A small image captioner, trained from scratch: normuon at rate 0.0018.
Rows from block 3 of the image encoder of a small image captioner, named by matrix and row number. Rows with one number within an expert belong to one neuron, the router's apart. Each number is 50 + 15 x the weight over its row's rms, rounded and kept within 0 to 99. All counts start at 0. After the name is the row's rms in percent of the matrix's.
Before each expert's rows are labels from the 100 images, of 14848, where the router gives the expert most weight on average: "top examples" is what is common among them; "colour at peak" is the nearest of a few named colours to the mean colour under the peak. Only what is clearly more common there than usual is listed. The data: regions of photos with short descriptions (Visual Genome). In brackets: how many of the 100.
# router: router (encoder.blocks.3.mlp.router.weight, 32x128, trained with AdamW), inputs 0-127
# up: expert up (encoder.blocks.3.mlp.up, 32x128x128), inputs 0-127
# down: expert down (encoder.blocks.3.mlp.down, 32x128x128, transposed), outputs 0-127

# expert 22
top examples: text has "sky" (48); text has "white" (33); text has "blue" (32)
colour at peak: white (32)
router.22 101:71 54 42 79 61 35 62 76 42 63 69 43 27 59 52 50 57 40 25 66 52 30 54 31 63 48 36 49 62 65 48 57 45 33 44 36 29 09 34 50 35 57 53 54 63 62 68 69 70 47 39 57 60 65 55 51 47 68 53 47 61 71 60 59 35 39 45 72 57 53 66 66 63 67 33 85 59 68 43 23 37 36 37 75 36 38 37 47 53 38 41 43 60 72 48 54 43 23 30 27 44 22 34 66 55 64 63 51 84 54 47 29 36 54 51 45 44 66 41 65 70 23 31 25 50 34 73 62
up.2 088:48 76 70 57 47 35 62 46 28 42 72 42 59 43 54 16 57 30 50 57 46 41 71 86 52 45 43 53 33 44 52 21 63 51 39 46 39 70 51 52 43 55 45 78 20 50 58 20 00 53 36 60 36 63 62 63 43 41 32 88 69 60 54 38 46 39 37 57 51 38 34 42 47 75 64 54 55 47 46 15 33 57 43 47 83 88 58 38 46 40 61 37 80 73 53 35 60 34 65 48 60 38 65 47 52 59 47 60 67 54 71 63 28 60 42 41 40 59 57 40 56 50 39 50 43 44 45 50
down.2 088:64 33 31 48 32 32 50 59 57 35 66 66 64 53 36 87 64 34 37 43 60 65 22 28 44 44 55 59 45 36 32 72 54 72 40 42 80 67 55 54 63 48 66 71 60 52 40 30 60 30 67 63 67 66 60 51 56 43 65 34 26 43 54 56 51 66 53 77 53 33 85 49 37 79 60 62 54 49 56 70 09 43 45 50 72 53 70 55 38 53 40 29 55 53 70 59 60 38 40 40 43 52 37 33 47 43 39 24 18 58 46 44 65 83 44 50 59 29 28 60 45 56 50 42 32 26 42 29
up.3 093:39 14 45 56 38 37 37 43 48 78 41 42 19 69 72 34 49 76 32 50 79 37 31 33 26 60 37 61 78 53 66 39 68 29 52 57 64 42 32 60 40 62 60 56 52 71 86 42 63 41 40 55 52 64 44 50 32 47 62 57 42 28 57 38 38 81 83 75 59 48 48 37 24 59 53 48 51 40 65 70 35 45 21 66 54 59 47 54 79 74 28 54 54 70 43 30 32 33 47 72 69 55 67 42 46 52 64 49 47 62 39 52 43 46 58 62 28 55 54 40 44 37 46 48 33 66 27 41
down.3 096:86 25 43 39 51 61 58 28 70 51 59 51 67 30 50 57 35 43 44 44 39 47 49 33 76 45 54 42 59 32 69 45 64 26 55 49 40 29 46 39 47 74 44 46 69 41 34 65 55 49 69 54 26 63 44 33 84 55 40 48 33 36 38 63 54 76 79 28 42 67 31 54 29 44 10 48 47 60 83 29 58 46 51 44 46 61 16 57 59 32 57 81 65 65 58 67 67 42 48 58 64 59 74 63 60 34 46 46 78 40 56 59 46 50 35 38 45 33 37 56 45 45 73 22 56 48 70 58
up.4 097:46 38 51 47 33 46 79 41 54 53 43 55 36 36 55 58 41 67 71 40 39 42 24 31 33 19 27 57 50 37 37 59 52 40 44 50 80 47 32 67 52 61 50 57 47 53 58 66 57 59 43 41 44 47 39 47 55 22 48 42 71 72 61 54 90 61 72 45 67 53 24 38 37 26 39 31 51 48 64 44 11 26 39 51 33 51 56 40 61 50 68 63 53 85 35 58 49 47 77 88 64 34 78 57 70 40 47 57 43 55 48 44 44 48 38 41 52 89 35 65 73 61 26 40 64 34 53 39
down.4 108:44 28 47 39 68 82 46 39 71 49 63 43 36 53 80 54 24 40 19 49 49 26 45 35 64 60 66 47 38 38 72 46 58 52 46 65 45 51 52 72 47 55 54 70 47 42 57 32 51 58 56 52 57 53 25 59 19 32 41 48 36 54 24 34 61 58 67 72 41 30 45 23 14 43 58 47 56 36 42 61 64 50 52 57 38 38 54 35 52 59 42 41 33 78 50 33 45 43 78 78 99 71 60 67 44 57 42 68 54 62 37 61 52 28 73 20 56 51 37 40 51 65 59 54 57 45 44 78

# expert 17
top examples: text has "green" (36)
colour at peak: brown (60)
router.17 103:40 22 66 68 50 59 67 62 60 48 64 43 59 39 53 39 33 70 53 54 30 28 57 42 50 34 62 63 69 23 64 76 59 54 39 46 53 69 65 61 65 77 45 41 21 69 55 62 52 53 68 57 65 44 47 48 58 35 38 39 39 68 29 68 47 27 44 58 50 45 57 30 51 38 53 68 29 16 68 42 55 78 33 24 35 53 31 71 53 62 54 79 30 53 39 44 62 65 48 39 41 82 26 28 65 49 52 39 56 44 51 69 40 46 54 71 18 55 77 53 46 42 59 38 75 65 22 28
up.14 101:50 58 65 53 56 56 61 38 60 35 19 59 48 67 55 33 71 31 52 39 33 48 30 33 82 32 53 55 31 61 51 53 78 62 73 59 75 57 67 62 34 58 62 82 54 77 08 55 54 40 53 55 60 52 15 54 63 60 67 49 40 63 30 51 38 48 52 31 36 50 44 44 32 46 53 46 57 40 33 63 79 39 52 57 55 72 57 48 30 58 41 41 37 55 42 39 38 41 28 60 64 41 30 36 71 25 63 75 61 58 36 29 37 63 40 67 48 81 74 51 48 25 81 53 51 36 51 34
down.14 093:58 75 30 56 31 33 38 59 48 59 51 72 47 67 45 23 52 77 52 46 36 54 55 59 44 30 59 82 69 80 57 41 54 45 51 67 58 49 48 57 86 39 63 58 50 42 34 68 35 31 48 47 82 46 40 31 49 19 35 71 63 52 74 15 43 33 52 37 32 65 59 47 64 64 58 73 35 27 42 51 46 48 52 28 45 34 49 48 53 29 48 48 41 44 96 43 40 49 69 41 28 51 39 56 60 62 57 57 58 47 29 62 32 69 42 57 66 68 51 71 52 65 31 36 35 35 40 82
up.15 107:73 34 77 67 29 60 62 39 42 61 50 34 43 42 41 43 49 48 48 55 45 73 27 58 44 49 47 76 39 56 46 56 68 52 36 21 52 55 70 49 77 47 33 44 69 28 65 67 54 48 49 39 80 49 30 36 72 39 59 49 36 40 46 29 68 67 33 40 79 47 54 45 25 57 50 29 36 81 34 23 69 49 58 59 58 31 57 63 52 38 58 51 56 65 72 53 83 18 73 59 48 23 23 52 50 58 48 61 64 52 57 20 66 36 41 66 26 49 45 34 32 34 56 49 65 25 73 55
down.15 101:44 52 46 43 61 47 30 23 59 67 35 39 35 45 33 87 44 37 61 64 62 55 63 67 57 23 56 57 40 43 38 56 49 76 27 54 39 45 69 34 28 62 35 66 26 32 67 44 62 65 42 58 64 64 50 51 67 69 35 61 37 56 53 29 32 14 45 78 29 45 59 63 55 25 41 67 38 18 63 76 23 57 74 48 36 37 39 49 67 65 43 47 61 43 56 56 49 32 42 83 56 66 52 34 67 35 51 65 58 59 75 77 38 69 42 39 36 41 60 60 61 42 71 40 54 45 59 24
up.16 096:57 61 67 63 50 68 43 84 57 38 51 59 35 33 51 38 54 27 36 66 57 50 39 46 48 63 40 74 64 29 46 33 03 71 15 41 65 51 66 63 40 52 52 34 43 60 75 67 57 42 56 67 42 46 28 48 64 54 35 37 46 40 37 39 15 35 72 67 56 52 57 47 46 59 30 37 71 56 58 45 29 38 57 60 63 70 34 58 44 58 77 26 48 52 69 23 48 49 22 49 57 65 70 47 34 72 51 48 39 21 45 49 35 66 62 56 62 46 20 75 52 64 80 54 55 50 69 51
down.16 098:52 62 24 44 51 51 48 57 40 52 47 24 47 42 52 33 60 65 65 53 30 46 60 20 58 51 40 51 39 60 61 39 32 45 40 63 28 73 52 50 49 81 40 53 50 35 53 39 08 58 67 43 62 36 49 20 47 59 85 74 59 36 43 68 58 34 70 37 88 61 54 59 50 58 76 74 61 64 48 51 45 28 37 38 42 41 62 70 65 61 38 07 46 51 43 61 60 50 17 29 46 49 81 54 44 44 63 61 72 52 64 59 53 66 59 39 35 34 65 27 74 69 34 46 50 44 35 54

# expert 13
top examples: text has "sky" (25)
colour at peak: blue (40)
router.13 090:25 31 61 52 56 67 73 51 55 58 31 58 56 44 72 69 56 47 69 30 42 67 33 54 45 50 45 38 48 41 70 49 34 17 13 27 71 38 35 32 59 39 26 49 31 32 65 35 32 54 60 36 54 53 47 42 50 56 50 74 40 35 55 52 43 62 84 41 35 35 43 45 27 46 60 36 67 66 54 52 35 67 61 26 63 61 27 29 51 43 51 55 62 40 33 37 68 58 76 78 69 66 73 23 41 69 44 69 46 29 54 47 62 24 45 54 71 59 47 49 58 62 75 71 36 70 40 67
up.0 109:47 56 64 32 44 69 58 52 72 33 47 50 58 48 19 40 58 84 53 70 28 73 58 60 71 91 39 63 56 19 48 47 46 77 30 62 36 42 53 39 38 49 39 41 57 54 57 64 59 37 45 54 46 32 67 54 26 56 55 47 65 70 56 61 87 68 45 47 64 40 47 41 72 16 55 63 33 79 40 41 41 66 69 18 63 40 71 33 24 35 48 47 60 52 55 32 41 40 52 44 31 76 44 30 16 43 73 63 41 64 69 51 43 38 51 56 47 30 46 53 57 39 49 34 58 43 35 50
down.0 105:39 43 82 67 64 49 33 70 61 64 71 45 29 65 59 51 41 57 60 42 57 38 48 61 38 47 41 19 50 62 45 48 41 19 58 23 40 52 39 56 45 77 37 52 58 59 27 51 45 65 58 74 40 57 69 23 54 35 57 45 38 54 46 66 31 43 39 29 06 39 58 39 42 77 51 59 64 37 55 83 61 62 72 51 46 56 19 76 37 65 47 41 44 47 43 66 45 56 75 39 58 47 32 66 68 46 40 40 29 15 65 49 37 62 46 68 22 73 52 43 76 63 44 63 63 61 49 38
up.1 119:67 74 37 71 69 31 70 52 44 59 54 53 05 29 51 33 32 24 34 53 57 72 71 61 40 84 62 24 58 64 57 73 44 36 64 57 60 29 61 69 54 33 45 66 49 46 52 66 43 65 70 28 84 45 44 51 47 58 36 46 35 28 52 47 51 29 63 18 22 47 38 38 53 43 52 65 41 64 54 67 70 65 55 48 44 39 41 44 34 54 47 42 55 80 38 31 48 49 73 27 51 46 53 75 36 56 35 35 40 41 85 40 71 44 46 53 29 63 48 60 58 34 30 59 55 48 50 41
down.1 115:37 47 41 43 38 40 26 02 43 51 45 47 78 56 56 72 81 49 56 31 44 52 46 68 56 49 46 64 53 47 26 77 26 56 35 36 66 73 39 73 52 32 50 43 57 42 38 45 56 53 37 43 38 63 29 87 40 41 41 50 61 58 40 57 65 63 55 59 33 74 47 45 52 34 61 00 51 28 35 47 46 54 50 60 62 38 33 62 20 79 65 37 51 57 57 38 53 58 60 50 52 86 52 43 61 79 71 47 27 66 43 51 43 50 58 39 38 19 31 49 57 64 49 64 44 55 41 51
up.2 101:50 27 77 30 50 59 56 51 29 44 34 52 62 62 67 38 55 51 36 47 48 39 46 27 33 47 67 39 53 32 63 43 56 54 57 91 40 70 46 41 40 57 84 36 41 41 56 46 38 86 67 53 33 44 30 59 44 50 40 47 38 42 66 47 53 49 47 56 68 54 23 69 67 62 82 36 56 71 37 64 32 66 56 72 28 41 43 41 31 53 49 92 36 71 41 57 30 34 38 51 68 52 66 77 58 41 38 65 53 50 36 59 36 26 30 64 56 71 27 64 62 48 41 44 48 74 15 49
down.2 099:54 55 37 56 65 37 65 64 48 55 54 77 55 61 37 56 69 45 56 59 69 46 54 69 64 16 41 51 47 75 34 71 54 36 33 42 53 39 43 52 31 20 45 74 71 78 32 41 62 68 61 28 58 33 38 59 75 63 62 48 58 57 77 37 26 76 39 63 54 45 60 62 45 42 68 26 38 45 33 58 45 13 42 52 50 64 36 73 42 57 32 50 68 47 60 05 60 57 47 45 48 66 64 31 67 55 41 19 52 40 58 63 33 50 72 48 47 53 34 34 56 47 69 29 28 28 56 30

# expert 24
top examples: text has "black" (29)
colour at peak: black (94)
router.24 091:30 21 74 68 77 75 36 55 62 48 78 52 49 65 20 43 74 34 39 44 37 32 66 52 63 58 38 40 41 38 56 60 66 21 23 32 59 54 58 61 53 64 53 61 45 82 39 40 61 41 68 43 66 42 46 46 56 54 65 58 42 67 34 30 22 30 76 50 51 63 34 56 74 66 47 68 43 39 47 46 62 42 58 48 32 56 41 57 44 80 53 47 65 60 59 20 70 25 24 35 47 59 59 39 67 29 47 33 45 65 52 63 65 33 60 63 55 68 43 80 67 38 68 53 48 51 30 30
up.14 096:60 51 54 63 42 61 42 46 52 59 77 34 49 53 56 52 34 12 56 28 53 70 39 60 27 41 83 51 35 45 51 60 63 27 57 59 53 59 62 42 96 46 28 77 38 50 60 28 35 42 42 47 48 47 34 50 70 44 55 40 48 48 64 21 75 18 21 70 42 41 76 49 65 34 76 43 35 68 62 66 79 52 44 35 42 30 52 48 47 24 68 41 39 46 50 33 64 41 42 56 53 34 71 40 19 42 71 54 51 47 52 42 55 56 47 54 65 71 59 41 43 55 61 27 53 29 69 27
down.14 089:38 63 56 33 55 39 53 50 58 44 57 58 63 45 41 48 40 64 42 65 52 20 63 29 61 62 51 62 63 49 49 43 50 61 71 50 63 28 51 44 42 23 20 86 60 41 47 52 51 40 59 39 51 51 48 34 63 69 50 13 34 61 80 66 46 45 85 69 65 43 70 59 52 46 33 34 34 45 54 47 56 38 47 43 60 59 30 47 67 47 50 36 69 51 57 58 40 60 40 85 52 78 48 40 48 51 46 67 13 39 35 64 39 29 46 91 60 56 58 51 40 43 37 34 08 67 51 10
up.15 102:73 55 41 43 56 49 66 49 65 57 54 34 43 81 72 62 66 52 66 51 41 51 54 44 24 54 46 86 40 70 44 44 53 08 72 48 41 35 32 61 46 28 46 70 62 50 57 50 39 55 38 63 55 64 73 36 58 47 40 35 38 40 71 30 50 31 41 56 35 68 60 39 44 52 57 43 53 44 39 55 41 46 86 37 75 62 60 32 54 60 61 25 75 45 46 53 59 39 65 39 49 66 57 29 50 65 22 49 38 83 45 57 18 58 62 53 04 51 72 65 43 65 57 43 45 39 16 34
down.15 102:43 56 52 33 61 82 33 25 34 57 54 42 92 22 57 33 49 50 52 72 37 61 57 50 86 63 66 44 37 39 55 60 42 57 62 52 36 62 71 44 43 60 28 61 43 72 69 40 39 78 71 36 44 52 19 64 43 40 52 62 24 35 43 60 32 52 60 54 55 52 55 56 57 44 45 68 51 40 41 37 34 47 49 70 34 62 85 33 43 58 10 56 71 34 43 43 52 75 52 63 56 64 57 51 20 37 57 80 47 28 55 44 69 52 24 42 69 39 51 27 45 47 53 35 31 28 52 43
up.16 100:86 65 56 51 69 35 21 68 13 52 67 65 53 30 34 48 55 61 55 20 26 69 49 28 58 67 54 33 27 66 63 56 42 61 46 19 78 34 22 31 41 55 39 55 52 61 61 42 43 37 42 50 60 63 54 59 41 31 62 33 62 39 66 59 26 48 31 52 36 72 62 14 53 42 65 50 61 41 52 50 32 45 28 39 52 38 52 69 65 55 64 48 82 71 54 53 74 65 65 65 52 62 35 35 55 45 37 69 46 61 52 44 50 46 62 30 30 46 63 71 59 16 56 50 49 50 38 63
down.16 098:32 16 54 62 62 68 55 52 47 52 24 57 66 41 70 54 54 49 73 46 32 53 40 36 63 55 64 68 42 62 60 50 35 42 65 43 83 71 53 52 52 18 36 37 21 60 28 42 11 57 47 34 65 46 59 55 23 63 33 46 37 17 58 61 78 36 49 37 61 41 48 63 51 39 70 57 30 62 59 34 56 45 53 88 61 57 56 34 24 41 46 50 37 72 51 47 42 71 39 56 52 46 67 32 40 56 40 57 81 39 43 43 52 47 59 51 48 20 48 55 21 77 63 42 56 77 49 33

# expert 10
top examples: text has "blue" (29)
colour at peak: cyan (26)
router.10 099:39 54 64 39 53 52 67 57 54 36 31 63 63 72 50 65 50 65 64 64 67 44 59 56 34 26 67 61 67 26 51 38 54 38 31 41 74 69 68 72 36 68 51 52 37 38 40 43 47 26 38 41 33 39 63 38 33 38 34 32 52 58 69 66 46 61 29 47 63 56 51 33 37 28 33 32 37 29 51 60 75 70 70 42 54 76 70 68 33 81 82 82 36 64 33 59 60 51 59 47 29 52 28 63 61 48 41 50 47 70 58 37 66 58 23 24 61 46 32 17 52 38 59 55 45 43 26 64
up.12 107:17 40 47 59 57 41 37 36 64 26 89 42 37 37 64 57 63 51 51 25 51 55 90 69 33 68 53 52 56 71 68 42 44 37 59 38 31 55 50 51 56 44 53 58 48 59 40 51 67 37 13 53 46 42 73 41 76 58 40 68 82 42 33 41 59 78 64 30 72 52 63 50 59 36 55 57 59 21 39 52 60 31 59 25 62 23 52 32 24 52 58 31 31 53 24 72 42 52 53 61 62 57 83 21 45 46 52 60 59 20 48 51 59 41 52 64 66 46 48 31 49 64 47 57 37 66 54 61
down.12 105:44 44 33 74 53 62 69 49 37 60 45 61 38 75 76 40 27 64 61 49 66 50 11 52 60 50 59 86 48 77 42 39 50 34 44 49 52 30 80 44 63 17 43 30 50 64 59 52 39 69 56 60 75 36 27 82 32 29 33 51 37 56 63 52 25 70 37 29 58 61 33 86 56 27 41 60 48 45 56 65 64 37 34 43 57 75 52 51 24 55 40 46 45 39 65 55 41 28 66 43 63 58 43 37 58 49 32 51 72 38 48 52 70 26 40 32 73 50 39 45 48 35 48 75 42 56 43 49
up.13 105:27 66 56 73 66 40 52 64 26 57 47 46 47 46 55 28 50 53 47 44 31 60 63 36 52 60 57 53 53 59 51 42 62 76 26 34 60 41 46 38 56 32 39 43 35 27 20 65 49 14 39 46 25 26 54 68 33 24 60 41 54 22 64 39 56 71 45 45 18 57 43 52 33 60 67 68 47 38 52 58 70 67 69 44 50 53 52 72 48 69 82 47 77 70 36 71 65 22 88 49 41 62 83 51 39 67 42 42 37 39 36 48 42 51 58 60 49 49 49 40 38 73 40 51 59 24 35 64
down.13 095:21 35 38 71 67 47 49 65 62 50 52 34 49 44 39 59 65 72 54 57 64 53 43 42 40 59 36 32 57 24 47 49 58 27 61 32 44 80 69 65 52 66 62 49 68 45 40 45 32 42 43 43 49 69 71 38 60 41 16 53 47 44 47 40 82 46 35 19 67 71 51 22 49 40 38 67 53 47 49 45 65 26 79 75 56 55 49 66 46 23 67 50 46 47 79 44 41 37 49 45 29 54 71 33 99 49 31 60 41 75 47 62 45 49 61 65 57 62 24 37 19 37 43 43 46 55 57 37
up.14 119:53 41 62 44 46 57 32 68 78 21 51 48 48 45 30 29 16 52 53 68 69 92 54 51 58 54 26 54 42 38 52 30 75 45 44 64 49 60 43 50 80 67 66 49 54 28 49 34 53 76 65 42 95 51 61 38 66 39 39 42 49 51 55 49 80 20 48 49 45 60 31 43 40 54 58 47 73 55 41 50 65 46 24 68 43 66 65 49 32 37 57 46 39 42 55 70 50 27 54 46 49 22 43 57 55 75 36 65 20 49 71 29 33 22 75 48 47 51 60 66 56 54 37 65 52 43 39 42
down.14 099:31 46 63 45 38 28 46 48 71 55 40 32 60 59 61 85 80 44 69 46 32 47 60 40 42 54 56 47 75 47 52 54 30 78 55 41 61 46 66 40 79 53 24 34 51 52 49 69 29 54 67 70 36 52 60 48 79 66 71 62 80 45 18 36 56 24 48 57 34 51 50 42 43 59 38 35 76 29 69 44 27 49 44 29 50 43 64 36 41 40 41 61 48 25 64 32 48 50 52 52 37 32 55 57 45 33 44 51 69 17 71 65 56 45 22 45 25 59 54 60 56 70 73 37 45 66 67 73

# expert 3
top examples: text has "sky" (45); text has "blue" (26)
colour at peak: cyan (27)
router.3 111:84 78 70 44 29 32 32 49 23 21 44 36 23 49 43 35 30 45 42 51 43 40 49 29 62 49 37 32 32 67 47 39 50 52 80 78 74 68 67 64 55 74 51 72 55 73 25 65 59 31 26 67 38 56 51 37 28 56 64 47 64 55 69 40 78 67 53 48 47 64 24 39 34 42 39 59 29 34 34 44 35 45 35 56 39 49 45 45 61 33 24 41 66 82 67 62 28 50 46 44 61 31 69 53 52 38 57 51 54 63 63 68 45 70 50 42 31 63 47 57 61 39 44 30 37 41 56 51
up.12 093:25 52 34 22 38 43 56 55 22 51 70 56 40 55 30 48 84 33 26 45 56 66 79 38 77 21 68 24 47 63 58 56 31 67 44 77 47 51 51 33 49 61 69 14 53 43 59 22 43 80 48 57 33 56 46 44 38 66 63 63 36 46 64 43 34 72 42 49 55 47 59 70 40 42 38 63 55 59 50 33 42 64 61 51 40 48 23 48 43 65 65 52 64 59 60 45 72 43 26 53 42 69 60 43 58 31 54 26 53 73 80 49 87 53 52 63 21 58 46 51 48 40 56 63 38 28 50 57
down.12 093:36 78 33 59 57 51 46 40 57 61 14 48 45 29 77 37 66 48 40 35 57 60 38 42 59 43 67 60 60 41 54 58 42 43 36 46 49 68 65 48 42 34 24 42 35 44 49 71 31 60 50 54 31 64 22 61 41 66 32 56 59 31 50 39 49 52 42 30 36 86 44 34 79 35 60 44 30 48 15 32 58 67 39 49 65 53 56 62 46 49 43 59 24 59 24 34 41 48 59 63 27 85 46 47 50 84 64 49 21 63 47 66 73 44 48 48 53 71 66 79 35 61 76 33 45 62 34 31
up.13 104:27 46 23 49 44 62 31 81 44 45 52 45 38 51 44 57 35 53 25 31 50 63 45 35 47 50 29 41 49 45 54 53 48 60 30 69 54 67 57 65 35 55 64 62 25 37 48 26 52 58 17 52 57 54 54 76 59 72 43 61 56 48 63 51 76 57 71 20 65 41 72 33 59 31 73 73 50 35 49 67 52 26 46 64 44 24 41 56 63 32 82 52 63 73 49 53 46 55 53 84 65 40 63 37 54 35 68 97 49 49 54 48 51 30 55 43 45 76 46 46 53 38 40 22 45 46 16 60
down.13 107:59 64 72 62 64 43 54 43 41 46 28 50 51 69 41 17 45 47 54 77 42 69 02 37 68 51 42 74 40 59 63 69 46 24 51 71 46 43 18 23 60 34 48 52 33 68 51 55 41 83 47 52 53 53 23 41 45 56 66 53 47 55 38 62 42 72 81 35 50 25 32 36 08 65 43 47 33 40 58 59 43 72 61 32 32 60 50 34 47 58 55 45 79 57 55 41 58 54 74 50 75 48 32 57 48 47 36 26 54 49 35 64 42 51 58 65 36 62 24 50 74 45 53 56 56 34 56 59
up.14 093:81 47 29 55 54 39 51 53 64 66 62 57 71 63 67 75 16 40 67 56 52 37 45 62 83 39 52 42 30 76 28 46 85 63 55 41 30 40 43 73 42 45 23 50 73 57 30 19 36 65 72 66 55 50 45 26 52 44 46 66 74 69 66 61 63 26 64 26 24 66 71 55 50 36 52 54 47 30 60 66 56 53 63 40 39 64 46 47 61 53 54 55 34 60 46 47 42 33 44 27 66 48 45 40 53 40 70 34 48 51 35 42 71 50 40 60 33 49 33 36 79 40 17 54 41 45 64 32
down.14 088:42 26 44 29 38 50 14 48 27 37 54 62 53 57 58 46 74 66 39 50 79 37 42 19 58 54 36 44 71 55 59 50 51 48 46 37 82 70 51 43 78 36 48 52 35 50 37 49 71 60 68 63 39 53 51 20 28 40 71 69 41 43 73 55 46 51 31 64 47 50 45 65 53 39 36 65 22 50 34 75 59 67 54 56 81 66 76 34 52 56 32 53 46 54 54 53 39 72 60 65 20 41 27 37 50 49 48 79 34 39 53 66 14 44 47 37 40 46 67 66 57 62 34 48 24 57 55 72

# expert 14
top examples: text has "white" (30)
colour at peak: grey (67)
router.14 093:65 42 14 53 62 53 72 72 62 48 49 49 65 44 59 72 30 68 65 65 63 56 32 35 43 50 48 43 69 61 51 58 44 71 23 36 29 26 49 53 28 63 36 55 72 22 54 73 69 42 45 57 33 75 41 77 50 42 23 49 37 61 27 69 20 30 48 68 62 54 54 61 55 58 25 55 70 70 43 45 57 68 41 50 54 40 52 61 29 40 59 36 29 60 38 63 71 20 27 44 37 54 38 56 57 52 53 55 63 63 33 37 26 47 63 59 53 37 37 55 64 57 64 71 63 51 73 86
up.0 090:37 65 52 64 35 63 42 76 36 23 69 60 37 62 37 71 39 43 53 51 71 66 58 64 42 56 41 62 25 41 53 41 70 64 68 42 44 70 41 51 39 68 47 22 71 54 36 27 78 61 34 62 67 63 32 51 63 23 71 52 70 43 52 76 17 55 47 44 20 57 68 39 58 69 55 40 50 56 47 37 54 26 42 63 56 57 36 67 47 51 29 37 57 48 68 46 54 31 80 23 46 60 50 30 36 39 26 41 43 44 51 36 55 41 54 64 68 38 46 42 71 43 56 84 65 38 75 22
down.0 094:52 35 63 52 53 35 35 28 49 49 68 60 73 32 76 51 53 53 21 42 38 44 42 39 62 59 53 42 36 54 50 28 47 71 47 69 47 09 43 66 62 44 68 45 57 37 64 31 50 33 43 53 40 52 33 40 43 52 62 71 49 61 55 70 66 18 54 41 62 37 81 50 72 48 39 56 20 46 35 22 35 34 60 65 60 44 80 31 61 86 51 71 45 55 53 72 46 48 44 76 59 14 52 60 59 69 38 29 68 46 46 53 72 50 40 71 69 71 51 42 49 51 73 55 24 44 44 24
up.1 104:74 60 85 58 13 59 65 72 45 59 35 37 49 29 52 51 43 56 60 19 60 42 37 38 56 53 46 73 52 40 42 68 49 38 59 47 49 46 66 34 39 40 72 49 47 34 47 46 58 33 31 35 84 34 41 60 55 77 48 08 49 47 74 61 29 66 68 35 65 50 48 47 54 66 44 72 60 42 48 28 25 57 59 37 54 29 48 45 48 56 56 47 46 25 51 40 74 41 66 76 43 51 47 52 93 62 37 21 46 40 60 54 57 61 35 84 44 61 62 48 44 43 58 35 57 28 57 27
down.1 100:53 65 74 65 57 52 51 60 33 72 47 42 44 53 65 77 34 65 76 26 37 24 33 31 56 37 56 59 50 56 53 17 64 48 55 60 61 62 58 56 58 45 53 42 34 49 39 35 45 63 20 48 44 52 65 32 77 61 56 36 68 13 54 49 42 42 51 51 60 53 63 65 49 21 42 21 42 38 53 55 39 59 59 68 55 60 56 83 44 74 27 47 05 47 61 44 65 55 71 30 55 23 44 47 49 53 54 60 19 39 53 63 55 27 41 79 56 56 63 52 50 67 37 72 57 61 17 34
up.2 101:47 43 55 53 46 65 45 19 99 33 65 66 29 59 42 76 58 36 84 55 49 30 48 82 45 75 58 34 30 69 66 43 44 49 69 43 65 46 48 63 25 45 58 38 65 47 48 72 53 40 77 59 52 60 51 46 45 61 37 39 35 48 30 62 44 42 64 50 41 33 50 26 25 69 57 78 71 33 69 48 50 22 50 61 38 56 42 38 63 43 59 68 45 70 26 52 71 32 44 38 63 49 39 57 38 58 43 56 32 24 57 37 23 49 58 56 40 40 73 70 47 22 40 47 35 47 33 35
down.2 092:48 33 49 65 34 41 44 50 23 99 43 36 59 50 48 53 41 46 48 61 51 66 73 60 53 37 40 63 50 32 27 33 59 41 61 66 42 59 56 03 62 25 67 42 34 40 56 75 64 53 57 42 28 46 18 34 52 41 56 70 43 42 45 53 58 37 30 43 59 52 52 62 50 65 38 43 27 73 39 60 43 57 33 30 92 48 59 64 43 43 30 53 45 44 71 30 34 54 55 22 39 34 70 28 41 35 61 46 62 69 41 64 66 70 76 52 31 45 61 44 52 54 24 53 66 51 57 72